config.toml
arch = "transformer_decoder"
horizontal_flip = true
activation = "gelu"
fused_qkv = false
bias = "none"
qk_norm = true
inner_norm = false
positions = "sincos"
batch_size = 128
epochs = 34.3
final_lr_fraction = 0.05
Rows from block 5, named by matrix and row number. Rows with one number belong to one attention dimension. Each number is 128 + 32 x the weight over its row's rms, rounded and kept within 0 to 255. All counts start at 0. Numbers have three digits each. After the name is the row's rms in percent of the matrix's.
# q: attention query (model.blocks.5.attn.q.weight, 128x128), inputs 0-127
# k: attention key (model.blocks.5.attn.k.weight, 128x128), inputs 0-127
q.34 094:094112136147146093095138081103144120127173164172116069138202143136143144093078153141111087085183132126119139161135191070132105116135136216133142157087195114098092150138107118114100147098103134148149105119077131121117108158137084150082131178148104140117145158114109166164135111177144138096169123180055157154116099104073152099102106111145140102108102133007147062145130125126158147120095
k.34 103:148143124127132095160114125114162130155170135144148137112122038110116106126162116121216044132119175130122125172142116113141140100139133207125182144064146124144076144155144166094121101121094127165157148058097105105112074125141108103181122130137115143087163112117109089174102104164184151074154124178081110116117093178120128116086088118105096024123136162130115136113089166182123149092129
q.35 095:115104145110103094120034116126169196134134128062138057123113202148179120121104084106133152131129140148120110110129153148168112108101056134112140130167110175121118124117174123120093193058051198103122104084127139160121130168123154153132140132103111155129141069105129107164135133169116106118154124119115111154190146139161111132162131174139047140157099173172154121182062136150145109087137
k.35 104:162134148114157165143126052159076120125120143137169066146137157115119142131143080167127168110133125141131116129100178173163177115140078069124115115051074079066180167139108139055128126100162123165154124190126142079194104113122141127135154098110126108088104129104141085184116136166171174170141111085192137127123172095138176151146090103104073150160132133141150044094130121137128138142125
q.36 079:101080144123153114181154138101148150176161100147120077133143175095138087142111115080147116140154119183185135145179147050078086121109151050107151108093111144153098072120112141120126092107150109166165134131092079135120144101084062117088123119112114121132201145142170180156119199124079089095101118118077149134157122174184132169100177115137182142202100136078133139155138140147149116146112
k.36 092:101084107155135171160092112161165209156195124098063094067167107127151128142113083096105108118150093183106109099095155051087098139129156112103140072142097135130132141136151121125115067134094135112174149164185157123075103119118185105118120080124148142074142124134173199170188191160151137084137154091120103109154094130156162144083179143142096164101126121094119115137148146173153128144133
q.37 108:149142162176117129093146155092153116129092144152130101147125146090074129147125096116179070114140069136059147143151127186150185106119138184195161085162172118147115093064103133139169149175114169144129058100138097164117176131067120146145187140120143121118129086126062064141146080151132125145091074144120135110149160074071113145193144113124075110178140143094134112140114170117138110109086
k.37 098:156114132086167187114197108105141139142139174192154127141135171122120173151141084128107156122137129168114113142145099173174165154099141166132178134115138104125139083125101145154106136134126148082129074090165148068086110164143059115179126094140132155137074083085103074201128125128120170138112060125090123105213122072109135120153150127167058128172077152133188128091136167129141093103120
q.38 098:085130199144069149170142112145154139145158102073080016092119179164132135156092143097120150099195072129097113129138128085099131105145157157152107130128158134155126158079160122142059103122072097108117098138101049117122154167102135149121101153135126131140150152123112090117105113127140112102167129191131161199146123185157129131136151132150147105123075130067127116127106111139065176061165
k.38 104:065098034084195146128172139128106206150074105121123082095115099106113100164118094112158138079113154180101095110140127144153134094133117107132158129130137115129068146136137126081100086098124202122156124146129104124116112175135130176133156118127155139092077154155116106202141121169145132084121146144165110109164169156197117125088098093112111163109126134030132110182151112172124191147125
q.39 105:137115082088136110125129131122123120131163185134153154176164082122108082104133079158193077130117148051119137131136129138137121163111091154128148164143166128081192151170125147130105135143142190159185142104155154121189117094134142107161139143140140175137108128114167147090117126125103087145116135124061105115097141129090132124072111146098135102103176010066151120184136121098158142180037
k.39 107:156137179079121107176144152128100038089108098139151131186165097142127130088190138142176070157145134078137161173170122140131168116078096176129165154116131129117122093148187190112145136094118164153105089118154140184176134141115107110166121128122135118157137067153105100081078125087146105114101114154060109140096120044103111117082152159097164064147152107160104128078152146134161093147108
q.40 090:104141139068093101171134128141129098127087045133129088131123137143161125123134130126167197100102088135098089100132144079146149110125115111108117126160107172166140151093128096132068181120102170143105105141126144189144169197082161144113119144111077111169077124113056095140071076098113095118185155130149163201178182166139104136164149147106146144140090206143185148144134144160095126126165
k.40 075:108123068072145138064105070172084166133029122119177064134157111079075141102101134192123173126087155242112103127161158106160146135135130071116181131145094123114132130145116064126100166112099132154121154121169145142164172173175123139132117099139072149142131127161123131167105129108107141101117140116176168131150149141181128183122150134133157138113115116123153045135137147141158122137133
q.41 089:137098089160107153096093148114105099116111071119192124162086152129157151125163158153083175130142137171161092120195131125157103072084107072151097095132087110067184116096118151161125118175090132131139102180060119108102160123139154101122123172101112094137170121107139126123102184068199104176090152149127113149177137189111164168167130107134136133180090120118140183076128107128056146106143
k.41 107:105111079101137134169186115155083171159074110116173072154149166113080103071109176143107110129121089167136089065169131129129123109104139078153047161129097116139188122083120079147130125156089129116146199100123116131176141128074137160157122094126109123161117139064129119154157103101167169212104127140124153194124165195139103133193127133136165109189138119144170146144129110109096121107125
q.42 096:125127177158170179147189110226160171098145198114151129171105121137079139140102081174072090154159123148178177142152177167146145192103132141157135079159121158104134106094131101169116141124134134117148110120110084082120132109073124159142162112158150110083112101085199103115126113127107086142144088112107097140078100081079120089124158180132115149152140041142146100146126104083114119104109
k.42 121:142111177137149164104035184195118108132174114107121071132201115155119164114143095163119086138176089105151178186166104186132146107119105149193137158150131155114150126113137117151146132140110129120064105154117108142098170145083122092172121129126142140141141096085152130118134122112096064160133051139128108115112100061088072116138102127094078081174106072082095157108185143119115123097113
q.43 086:148179077126146077081152144147113135105156153126118192111100125123156081113136117173105084117100149067155142113097109166079076150115129177090117153124129120122098135143093194073151104137119088107131177147118115132107135123174137087169104152191160158153149155156202210123133176178134180127110159100119130121068122116141131148065027174096130122086169120148091123132152090104121122131099
k.43 077:123177116160120058122141196127180115112142130113102211179068145152207124147157146113148105124149121063155144111097121117107066148131113155127121161134184139133120166112116208082114140109145138165116090082138115100123083098133105114110115214138157094106132074132171136047122124153153152161120148137130118151080131124088128100132095149092143118087151137157133163120091106129021112140134
q.44 087:091132074123097128114085114149063111152191165119113126102109054134132189171104172096084187179167124121158170146130123106063051102151155155114083139170123117072149186136106106169145151147155056153158151153129101152098068149094171160122074150135104121137091126159167083090148172078110159131153127161154100118121124127116129082118105149094133079141100134129111099093166121131159171166126
k.44 100:158138110145141131145172164133111072088165114117090134090154107159174125114173199083172129106188100148141178185138120107110114093124171124095078121167135141127056129104151160130100102128118087060119145141141112110166186142119149125118177165110106113147079177097133149107086164122095098084133137158125115075121114117090079109064070152090159120134081206075132178140078093110103140099150
q.45 096:104113123142168097144131052161141147084117060123117106125163092100140136138170109159087129046143114119101101097124133202174133118126105104151165211113150098139098138184171119131088163138066136142127150113161116144149116148125088080172163066110116139133114119097072174129123153161142112125140179143094119132103109074114086080132160110170162172080200092130101189107130085152084136145089
k.45 096:137078119111084009121091067176134221135111061149186135158107116123115151092126066161105109116115097091167100132127126185163164119115096152133130172108133112145123140182125135146102185129159122160116144133116088159131102126110114095130141108117087140145162157079072137141130153154111098085091155145121155151102147101167160108192133102118187122179181141143123135129070136175112134068112
q.46 096:110158145119176165114150140180136138162091115133115163163143093106099179119187104115115117110096109106112119117102125188134199154149109128138187115067109108139159108167120099123115113195161207130108140162170166094105141094155110114186141144099186148141157155161068140104181052115178110155036118115149137120077189119144116086133148120097098152105156098121073079123111124085102114118112
k.46 090:117063141133114182100177121117136146162073177136186137124116168138141151126103123092171160049102101099089118090174126165138208169167084068137152140158130147145182066156103120154132115123125184059163119121056173127140107140181112175158116135142144140175131112155091116133181103085101108128127115109079127148124129083124136125153166106165093149130159095132118106147133095158197073159108
q.47 090:140167141146121168097153148174141239160127151127116170149136132171108112100187162133107168117074124132119073082160132099136097121174100165156105090152090126115122131136145129133188061138130132176121100114113182086137119121117140145137166108117141065072117133152135214115128082145136117078064109121189105153128171127148119158151051162175053141105123149160135114116086148143087157115147
k.47 110:149124108115147201126142156096123156155131224147141155114112114130072121135158143097112159027078154136170067063147125109162128158195071117116103127127136139170161134135107118142120165104090124161136166118097147149096088156123120170134109131121143079099113076187135135123163120159177102168138130103185106145097145112112088143234112104159081166071148104136129140138145116180124159129147
q.48 094:127103136079152101184144156079102148186158158154120131100132157147087134085094185113126224135124127177122085104072143080137099103132132065122093120122085107141117146102140139159106157098164101130120119108103123096149125105115144169133153115081072070135141092137120123146153169092169120164108149160125072138113116183120145136206173050134074137156118132105104142109211140191188155135125
k.48 109:131107129134172146080110105175127149128149125105183098133171132126064119038086141149147106146115200137104111094120153112115072080122209126114115077159056125136097109122143138157126078153086139151120190138115082177142161095144179108141194123110100125096115160139108125112072118104140123175108163133137151160164143205111136119090112107108160165170106154141118128132142132141209141205110
q.49 090:051111072128139125116130197170149161130090050117137198125094119149141113116177100160122118095077134152171081103101138091176096141117122073126149102102088144142134121136116162090123124194125185081082131145105187116131098122124108134141134123094082083152096077125126145152103114180149093114150132134151202174152162088163156196148099127069126206146130157143120126120105150157146145171153
k.49 115:047166172162149127129113092156124143148094117104115145142144159094147175129134067125147149111088065147135056043130158099146111153132078099120161153089104133134130096117112094103122126102111118194153155059126178093136127118146107139180133149175128114116120094109075138114201117148152165145093146118168132180149164115179139148198146113119130108075145103080121129167141181165212161129156
q.50 106:179134089136082088065152156105142096138077112123160101153154158146177147141158139111090103184112120110196147125181155092139162142147161159084125164165148153071096151205114121095139156107153127114073091135070180149134155176123119155116102188093148118084119145142167113115138088109074120080099135120081166170118082148143107101115062150122129110145168176184119083111131145153057117138154
k.50 078:150165095127133147131093137099070154172086114100147152142100124128099161099167140025061148097074161137137133135148150116115120120186119148127082156140142138147134176161135078106057132125208143125155127127055184057138130112113139159103107121128094106107154130171164184182131140104108075077126148119118124136089105158069109147109138152163195168102138144145133129119132172143089142057150
q.51 109:118126185103150063167117122054107067062144157142131091152146108125138140162138123115128092124149108139136138126129110208174169142129177114098079123120156114118158113156153166123071145134113101088167147157139071109133103120115133098149196103126070193141145128160103104121122158104097141142118196084113091044093085167137152123147187092126132137126187093103074175149117097077146115145177
k.51 102:131116145104107024101131120125086168071091155119134123154110177142126164180115142156093078175118130128060126143124154198141105114135145115120087127185125130091151141114124137144132147145141143110147154183140098140133075152098126157131126073128094178119109177074079148121101150071077095109131190098080157148111119156175149138128150152104177170198132081114031144101125139113124109185132
q.52 098:102075175093109148098185156139138140150064101104105116115123111163138133130191157113119182150087092130103073063116142082116106105179127019114086161118091147151084135149131108130117133100147129136098073114114132154123126140075127153098109082097146120121109120121088138121159089121135125107172155101188131150182157167165138150160159139181170178132135200173132172137122190166146161167178
k.52 065:135095111129141090085084100145095174173094182106142079067123126120081146093141161136093157109095139213120109123161155119123156147188119125129105112158100139143122140158155083120105148112127119156086194162139153138121103141143141161088130032130144131164119135123082116166098160088076104048147132101129147100153140152155135159146197110219141162105134097147098048157165134125172145164121
q.53 125:123099074142092125082141137107134220144163116168112165128136126115142123138146129097096145090083090135045073050145055099089058106131115140074104134126087143134090130151088135111121087152102166115056137075161108126084120159174134150135134137121141148168117145147148160135120176187134150105158158130169105135164169178162149132160144097170162171126112186176148181132169137168141138125121
k.53 108:105155069136098110161188150133096145111133053158121124095092156135175165111155151084131143089097062178088101054063118102152115120172132175108106158048078118139074132159116147119116138135085129111110188103161137166111066150144148155152159081151176119170132133114152102127148156137161115102152177086137155128164131189136133144164139141184135175074160169142089104120165108159117145123149
q.54 092:108107113156109085101132119084118176118093120118083145113094149149186128140064142123223140117122214125118145163103128056152124128134132091111136189128169151160129095153142091097128147075126119145162147131165160086112131144141098093066092081131091143173112101113170099096097175086096141064149117107122208107189083150145156108090153161113204113124149162109123166106115089107134146109152
k.54 098:118126132141084114236075097073103155077132093134064095154100114126125133138092167119113121147135165154121121145096177108139155131146150140148124124125142108141148102092140105118154116134149076151076102161161154112152129151124168077069129149122121164108114139167165151132120166133144147061095152109144189059198067125228155162113110110134111123099141167081088129148093089120092131050125
q.55 091:113128180111154228104079096204142124142103121137137079113180046085127170126143096131135133132124149128148123142094120148099159075147147133110147107111132093124141132126114078143141089152126114147129153158194175121091104125175141118087118143125162147170091192157044127125092105125148113125143133101191135095134178145085078118085191148117159119053071114109155099114143159084153142179147
k.55 087:139088128194098070118144109095145108121172165091135139067109109114123060189071150118160155118143124130216150150087081113123126205093119105115117118087136144172110050157097130212129141124113106108161153146143130095162164074107099136128142154131085164178154140167121085176122140133079146109182133113061115126125111120158133167111156130145117111093170100127099129181145092120117077123086
q.56 103:153133186095140102095106123153162144116175157151157145083134181127108089134026047128150099087156096152022163146079110162105154149088094202104133110099090151175104073103145138086101162100146137092120120142152098146097152131167134156139158150149193144111149160114122096148178149189109121149185098118143145123136113145103108095128177126169092123151091151153108130155086112106121091120123
k.56 097:153150126124110157139132135126192109098145136190149114140091157138164086168092077104122072119160146093036162152074130139109123140109156139132183094124103129093092098137121107069172078126140112158123121147204077127106117109169159133153166122140171133120129150108169064130113053150132173142151075104139134103129110117117121118047159173148122173108123200133107078104207156129118115080138
q.57 108:152130147090176175175164081126120115104080173151167158119083128155131142107142104134144139179133134152168163162114076138114110148115073139142169092139116112110195108120141112146216085154166127112156112143134187131109150089176147065123143117157098123120179100113199181152176200145133158152132097102146065075099099074106117103097088135101092073085124105130124094120127107079132074118104
k.57 072:157165149126121162122046135075174079106157132146078186122105151162193104157163121173158133144168119053148144118126080101106068135107122143117076119099134117139137110101109118126162117113170141057149104165108133140113143083122137095116107190109169096114139083147162144099152171171161187205214119130187111121116151131110133089146111126072067133144120132166151161133092132079124111140129
q.58 095:141182102163118095132119183071132180187152195128115129159139126094094095110144204132158093170081135129088110110049117150112147148107115120166098131121151131112092134093087155080148176097091164145164217071150114090158133070122131171113124093100173157138154105142103129101114146115161169166035104162130102132137150096134117122140120147145101178086162122108128145159134172125156147108068
k.58 095:170116125158153150112170160145105141155165176130128164173145127127101121080130165118094130133105177126131105086115105108096126114091105116141162145150142107110176132109126253168160131109095097162162171087109140115100134086132132172103101143105177141140162068200120101049163147102130095134090129143098108130255137120063155150166083087120115153116104146178130141126119146145149125146112
q.59 089:138153109146138204158088168152104119102132128102152167083128100094128089089094161146137088159128166089120185168157124099135136177100148137131065069134113134134069123131128151133129095066145078138123121127215125164148086145186162166115150173166130131109092165097176119108062115143108178126181087076169135109156105088141097102064125165119131099108068144149156132136135154154207132122138
k.59 092:117116161180120183118128176109155084085212141124117122109121071103110120179129184136138130173148137118161153165086135078128047135098142127130115096140161123113148142125155079153151151115154070093190146076169166186116126100105127133119123157122157105099122121128156141062110113171122132117086080121169156104137094111083118158058094118131131138014100146113131153080184118130140156104166
q.60 102:167118130146081135111164084100154074101144147116128137113143139089143073182136145143113181131137160111150123123087125117108095090182181098092108166097151112159132128127139085084135139083163015141150154118091090102132110128150123136051043118188086137105109150137084112169136119163087128139136145131112106072158100147172118154172083110157122126135149131210207153140184134128122155152151
k.60 098:133111184131112066124128129092135124116152179121073146133140127120130055165174134152092119211100112097138146170091145090124167083217163143125115093122183125151089140099109164110135132166173101155051059092142068127118154095160100116042138159158133145104114165133146137130137097130096112139136189134141101083067093126142121100103131148180131111152137123147148182139107103063088146129142
q.61 072:180096070158157147131073151114065077114162156137107191103086127148060118155126175148134116186137162118131167167124097148149117142133140081190178146112168066117156165116152158131177099116194074117153159125149146139157107089135089098165130092142147107127142111175164103071109155104105153128116091154126107108105106059108171154109074100155121086132148100114053114091075102166139116143111
k.61 062:130156115132115137200154156061145095124150105149090195140160128121153085149083100091107137134143139115149119133138117118103039097101171170102106109121141118116116145076165110112132124146151072090103102131146145151172129115106141122084150165108095108150124209187103148053077086128129110125058147171134143154128176122118138084139120139134144107146068179142210199155077113126150179141166
q.62 114:174121088169101152145119075128098036120103072096123155150104150115114132123141142125162109106169192110135199182109141095160161163120067135156198158161165121119163103178138085171141122093176137099120121120132138132148169147175102105068092119155149118151110132082172080143163102108137122127110077132070119120111109120114131153070114122118119064126187076149159079163131122106105100098059
k.62 114:104124137143088161148122119016132066126119078166113112179179139110124098127146095110125117165170149088115166193150101127104165126110136149130191153133154136130144102120142124130157114141203113096087021136081175185139185130144102075101101165130125119132165128134131118134118093137144121145079077179120114134083083125128133104079129134112146059171133096106144138122133127042145137089111
q.63 106:150146098141173157126155137117154042132138135139120123090155123086126143075122127108085128143120168119167137140175166171080203114156133122085129079136093148142125158148170174120158081153106147130119185138080136124142119129113147160173091113097161147090148183169148131165151085084097150157087146141105149145031082123172084155138161109045197135132095114090149081072078123129109115114148
k.63 099:112158162135128146122124140219166040137173085067129162071098132104147171124110122077038172142138122080103149086129128142111115158113135086153133090169131151149149179152144135165172101147159168154131105130111087169109163138130136136092105161122107079123139187116143189166209101119081094150121127142124056106106122160111097101128085137105164165115116115099173123125118071164154107158130
q.64 105:152117161122164121082093093150171082154077118130131149123105201107084145122067125121183111160126134102181143181155107135144172138059175142098125114081172135144122094153161148179088147121150169084136085170157143148095125077122130168143108179111124122208068135152128093193097131127111131092133097160085121180125125129138110137131100132137196123101124109108097070107170120045083090120113
k.64 123:169148172141124086094106123091137070154082142097206122130074143139160111164120102117161142086113129082105152147117088160175198173172124122125153155147154119142171147146143133136180200144112137195141055107088136099179183144162173138137124157114073097135124156126115145126069062082079146093124076179110143136093083095120090070114145117116106089136100086131145115101143131135080135146141
q.65 095:204091052119090145171125159111157199153140141138140159137108146138161135098153175126072118114087138159125108072087167088155082110091064144125091118137112120095112137133081126123137122094129119102136178127129159085119153172133109160131105120154167154140098149147192175098142153101085153106116148100155174174156144117191091119083034176148084089153150138157156147132187184114141108163128
k.65 093:127101112159093159172130187096124116092142128148054128122102165133111111120132182087180144089145129122137129117097114078134127102133025155135135144092153134121133143120150117079116125110102174087118104130156195133142135118173113125112167124123132109100152117162144126087164150119103137178109168096140082147145151225140115110097166162159141119037186123160159128116204054130139146066070
q.66 083:085192166169114115097139138143140158129102115098127097094150082122151132125144145108049144098102063146091108077165168103149179145166133116141103123199129162150095119100126150078109160129116149162116154135149130200140127169090171164129181141115091067088125136144100115151124115113098088088123181069145090126163134133095121134160164213128086192134132187095153133160099132143112114108210
k.66 075:156113089130135162080096115154139149074100107128102096144128115082134214126149150114089129151132144189174141157116189106117104091132064126148098117119122181078116188155103070110106151068102151138183159171138121125080061075130083215144096129156165161162156122110146113152148153143119148139144110063157110121117223065122119140155134147140163158119140119162124118122119120148128085173105
q.67 071:184087148134193091147116132101078134126128141107060110103096189139064123151084107130177071208144180124177130161134135123166105092088130088145188104104153115153149070135163111115154127113080097148159106130119116101109156122078075105136125127120119122140128065147085142154126115164135144177162088156107133160117099062167201142130172091099195089133111154167122144076163129117139144101122
k.67 118:123109140143137123097132124159126158148143123170183109129155121094186159120149104133087129090082082164071095101133132145180144141166121052096092139151092062006087140171166114110087136122139106098067168112143136101123124153160204133152174146095103096129111162165133164121121175119154134076103149103140140096123116153090128127121131112174089142179130189127164100179097153139161131128194
q.68 096:156120164117157133138227104096120136163121143171155114153141146098062144170136145154161088162118162106146133180126065154154127155127126159122127115112054138045151125055121146145128108153140151109106101088135098156120126125156112076161117100153162100179113096128148090168102175100148183151171084139084078131114154037090110158131101157132140101125101115134100075141152149117131119198063
k.68 090:108138149145140148059120147119116112168169174141107154127156143142116115132108140169173173158134110101137149148168049123148084176088178108129158135148126119175127103112155149144160092136113119173138164077112173247087129088046110127076115095142127110124041058072074124149083161150174158131123101152082094134107126100135127089154149102164137124131115137164123135111140160077139107110102
q.69 114:171126061092157040135137097059088153120122089084074112136102063107167171124152139122117162134092117110126102123155138136142132119176111116162154196159148137147183144176142128125122118106081223175117065124127176132116133135091087103112080119139170135133134117142126180113149102142189141111101182117120170106114141140115129131158145170110109139065154137078054144157127171120078096137100
k.69 104:072116112107168130118097103078103161127043081156093076181139098109129132120140146127121144125081123088149094094134187164130144103128055126171144151181151156132103140114095137151087141120065130102138191127134141095092122139135137132118128173190097138134095063111098113138185185176161142127158153086181137113211156116155146170212109108075143174134126158115150092140136153140115109093122
q.70 115:063139172151122137155126117098116170142068087132164114114103151149084122119133144085203084094151091133093124158143148117158141165133136070139128105131161116131078100169155104144080153102147145100112093136096155140160158162109131134120091148057055104141096161109079119132102085113128107109149081196133191155145153166116083107075130115134150130096094204122195113120086151134055149113198
k.70 098:137176142118092087141076049130173106141162096132167088137174121099127125095129080057145158153114127196068152120132124101193194121161120154084153062086040155102102101173121123122118149088129192118139165088105138117162112103161134191162153123136094182120162161109187127154079131166164153106116087107133148113117119163154130140093120129118077150122152108127167097153103108138103127094146
q.71 095:168121085133127165198122170066131097151107141106113171104157200085118155115102124130121136108107188072094152132128135153093113128146104155138162088154123189203185123176168155088140109110092177102098108122175140077119118133086201147110133155101147103132177101138105144118086129174101081164140107121091102125122113131165081154130140133113080147094119173162079104174133107134163139123031
k.71 097:074176141101134102207132142097101085160136080111152154117168132158162184099099138128083141131082139097160115137134138134137095180124131141141110143085150119183128168094117159093167165088140143149033060138125177145169110117145137130080096129129153028196141150095097175162165094107149132132129141159105110144084126089107206143141099090110124146109128143146113101117047147112156132120153
q.72 105:172094222134187148150108093126118126141115146138134122119166069128059103081113117099092104159149124136087187145144145194163147148141162105152155117185120100123071070135151156145116100174181078090135154146172157147139132083121090159129204083105181158117135088154128155112146141094086120084079083083092162127093115109115136117152156082135166142131176065127078127144150126109146126153106
k.72 088:172121142137124159118151160094092177137139093105131147098123128126137149062173078127057146132119149146155143120164164096146088171145099117089175176143168111104119096161157196142148124094169132082133078201150164126134109132106149148184141101124137155160095077064135166120138150090039048102117109109066063072119122107112152123162133109113154137108154146118107125128140169140208118144154
q.73 098:153135211102173130118133116117113105183079135124128132150139195137105119157129151164153101139155110114104120157062142187130147127123116149118163080097083117059131114085133141140122131112081098130162170124089105065098142110132083144113147066102141148166172088114104071170144130106178155174175095168105188168112100143108154167106139087122048058129128177089162109150103143119128160082084
k.73 081:127122139113115120128115116183107117173147135185162119101181098126096099073094123115125156119150128158191140097200097135140146090123171053173124145130100109165080065156135154149136169059146136171120083088098132099122200094112137133063164092146134157138094141125112096144151117124165132143131113134148125184110105079117136138133136065140046124148135119158166122179116112134201082044114
q.74 103:125101064068180088149116141112086100139104131110143092141082099129155119124141140165130166118133130125160124123093103104065116126148095137130133194100186102078095125114098161143189149130163124123171124110045159098141164103217110126120100090162119120126105093109183111086199185154204199190155132163153133102128094115106127162131145121097136071120142080093103089127121130118116172120108
k.74 093:148123164142130095167189082112138099120106197123090145128113119132102043099130151183151174110176150079098159144132056122110151096128201143123181116127151132098113081071128097161101076143130148097095175168109108105096218121108163123080123114128072127124084103155085073111119172151137170162148129181084148118145066120138129112107094157087155148159104126103155162149121171098129131111124
q.75 103:065113123127053115147115170088117115149151149114101086214117156116181154163145104080091123080117173117176115155108113052133138154172155146151107155105137125183117129107156139106097084104126147139101050118124094127140122204092132089090078137183112146099196116116125135175191117109084089084133103127142135090160124175178139113136135151177145105109137177194161131154145102113110132159136
k.75 090:099123061089147139097118121060131146152101135117120143159144163131136170115084123032080011135106128140129124168122123144129165172171162148161110114081120109127113121128165113087138130168106212130174202082138104111174139178109117115115105152122175118111141085155149151207184112169147115107175117092079103085101119159100132127114119152156157168102138144146070112133132149137098142142120
q.76 087:101099071134126156142178166113116100116177112132165221162169140141129057121122147164162105104096135143129112124126092119067124169099127051126087137141111088144147145136176103119155162115080128066123096114186141177120110109129140104161147126097117109114045107104154143145149156140145147155162156124123116079162183116115123152156116084117197163134115112128087191063124091119132140227131
k.76 087:094162153140074154156125124155176125087147146092136088112138150168112118147170069145101124124134148140139087126102162061075121168081131150115196149102121116191178122081123141144125066202113107110146125180076092156115181157151130097097091157098157122117161166092127130091123098144081166089104149146121118122102174160174130079091147124115191099133108123212136122091149214137117151149139
q.77 113:153122081123158134059115139195165108082134182112169160100082161059107192115170131142145165063148170148185120138195130128132111118103121161083153095108171130124172068164097106148160139128088147098178170117112122117121119104154133118132196133138138117159108152121149097128155192161142131178098117150147040090089073071111149112089104134130124100120087132067128127125114124160138109090113
k.77 080:074112201130132094111101150149142100065157161130116144127128101130127128147128145211169129140177116032135124115142104125139082144101086172089045098110108098115148098137118120127114129171112040151125117207142113100142135146102185069135113115085092079116129130116108116134112176153200163197165163189152159146136113091101117137134135142098101060147131113153121132115145078111135150141121
q.78 090:110154194124080127119131134159153085182121185101146143143103167110119097098156146069142180102129105113105115123130169104099150150100172113068147161102133095165122177103124164120114113169167102167181104183106094118107144091136126163137098177105073173133157153113131096121096060072113136117084143119130143138108145182129178126162165041127087131176137131147179127093088073142085114146205
k.78 097:141135053126147192157138120175122163094147089089119107129152103075084134105090087168113078109136158195152096123156171125129193098151105071151129102181110127114145112147128114127130145144098149095147140088089150108183142121141130156117142121117172193050170137097148135152139091132109127138116120108152116075101252145128063137155141156145174152147123140109071152107149052131123127115104
q.79 086:114085110156128129175105130183158193109099107106134123101151070127112188154145180080168167105098148138118105101114134119097135213146161130181085138144114103110115144146159126119053141121136104094104095105171108138109095179105140169076106149080103114130110181110113140105099111127075100143160177112176162156131130176134107123143139195133096227100079152129123177150065170108147132166152
k.79 083:140139132149133143152078129128126113127172037125121106101074090101141174107127159083153110197122128192147125128084145134129144095082074153146124111089078172152136134194115092093149146144077187142088220170177120186169082073109102165151134138141124130168195111095136114072114117126121112131168106102175139135162166137153110104131084134125124142076153109179108162118120127161082150104102
q.80 093:207099148110158166153073114143191161134152154136129083131115091156114188136091073172154156215126130115105133156131089134147120132153137193142100096072129100132180166156112104109122079149106108088118160077152128159123069099187155050124159127150145147142138125111131167121114164155114111121164102143121124087073134082135181104138075136095094122100099106148081101121108118113170119213095
k.80 114:123145206167147105093150160101170126155177125144087193099094084181123098208103141153164171150141085118134117144104094114112124139061134129131158144102198099189141082096138135122113104151168095147153112162157080129101053111138112144104110125099110089065071125113051120120117158118111112075146138174102115121175143154145164093145192129129130143106104116105049167117152137111155155135122
q.81 102:074127110097120150109147111214118147124135029126111094143158161100240127158178156129079109049126091116131118105112125112055119160116109163104109139112091145126109125150094122175093143112105103167092084133135103123162113089107130155059092143094151148208151170104130154129154151148162132145138181137156135118098134169148188122119119152124101202094089148122111125165089145139151107145121
k.81 109:099103099158159132125115162101096161127099110126112104098096139115141133105110134097141107139114122141147105109140154127109121064076101147135103154142072150232135138202051116096123139121159137099140103133115133098119157134147055101092119178165123110154157069132157159111161139161143090136118150149136181173157129111160000137164080178091138118085177114147178154155116116148084172157095
q.82 087:073156147114076162086096126120123143145113079127186089114135078136116119116166142088100133119125053194091116096151140087163180138169109081105095098181118184143090161128108130151101133099148180128137167129118206137165114122153177177139130126095101091125087117118082133078087152106123083074115133097144145134201177150106091110162130110161129202125155144138175151151152101177122119162177
k.82 072:178150139119062117096155113109123135113139111099109145123133179084102117075107132122085140145147149190143172166133205100086131080133097151117136089112139181130170155148120102121085119062152168156170098143175154120127108120144099212161074116178146207163146125128180113151136116129092106098076111099104108099111195139167082158142134139112200169079138097130085100097148124122130104179107
q.83 092:124128051116079127102188177132119193132167147108126142105116144140199168153131049134039142133121116121160141095140135102138074106127084121101125083071076142090110151134162112159161106167133089133164181168103096087092106141130160087139183092124121104151160163158146148153175138143129136102140157103161128119099106137066148130093143116116077117132136148216143131121165054160156127170153
k.83 106:155183102168147170153080161167119170045108130167126133090137180161137189137064123107094080065134072160120113103151169104088115125125098100120090120163123134102141127160081061130071089130094120108148134154161161089059072130136135135118125133147193162138107147098116155128215145150145126137109159112162160141093188166090072124172160145119162142118129150084136124114111100144119139176133
q.84 125:176156122156180094124121112143179080121140132133121096154142106115128149191147128175177065159129125115158141176119120191133207070074175169118180169116152111105163102102144119088111155164150109172160115088130124136130112069139113138191132157150122151128155158112114050105104095121102138128116122157074071168096071140085129128113176118127083079137098104078149108099092174111127125059105
k.84 098:168126154074155076111157106143145110204114154127188097137131096140134122203160136132135101151130151084142150143107088222138128080133196095130104130143128141132109135090116163170208148187133068196064170130116054110139128128113139106136118082124083143120131154147099134106070130094123110130142112133116141161112082113106167122134154116146074102168097111128088138141075132096072092069126
q.85 107:120150168112103147104080178140154073086130121135061150108075118169116155119077132157118191180178176152159135131096186096084120072113126154166108055159136133149134192085126158086158083092111110152138155109167089108086092139124091126034145105139147139114164090166123153118130093092125133141140165096164191136164132131164147138140185088154129123137146097171122161105102132106192106121115
k.85 101:175073100140135172176129171207082154144118142047098141081067163131082155076056124138171081117101152147222094101141158120091148117085150096155114127117145116150119158161152120112104136120106176120129117088168103065142154147100123073086117116135172143082070112180151142131145089126094116099146177131150104126159159112158126171127130095136139176095116132107147155139173131163176124152131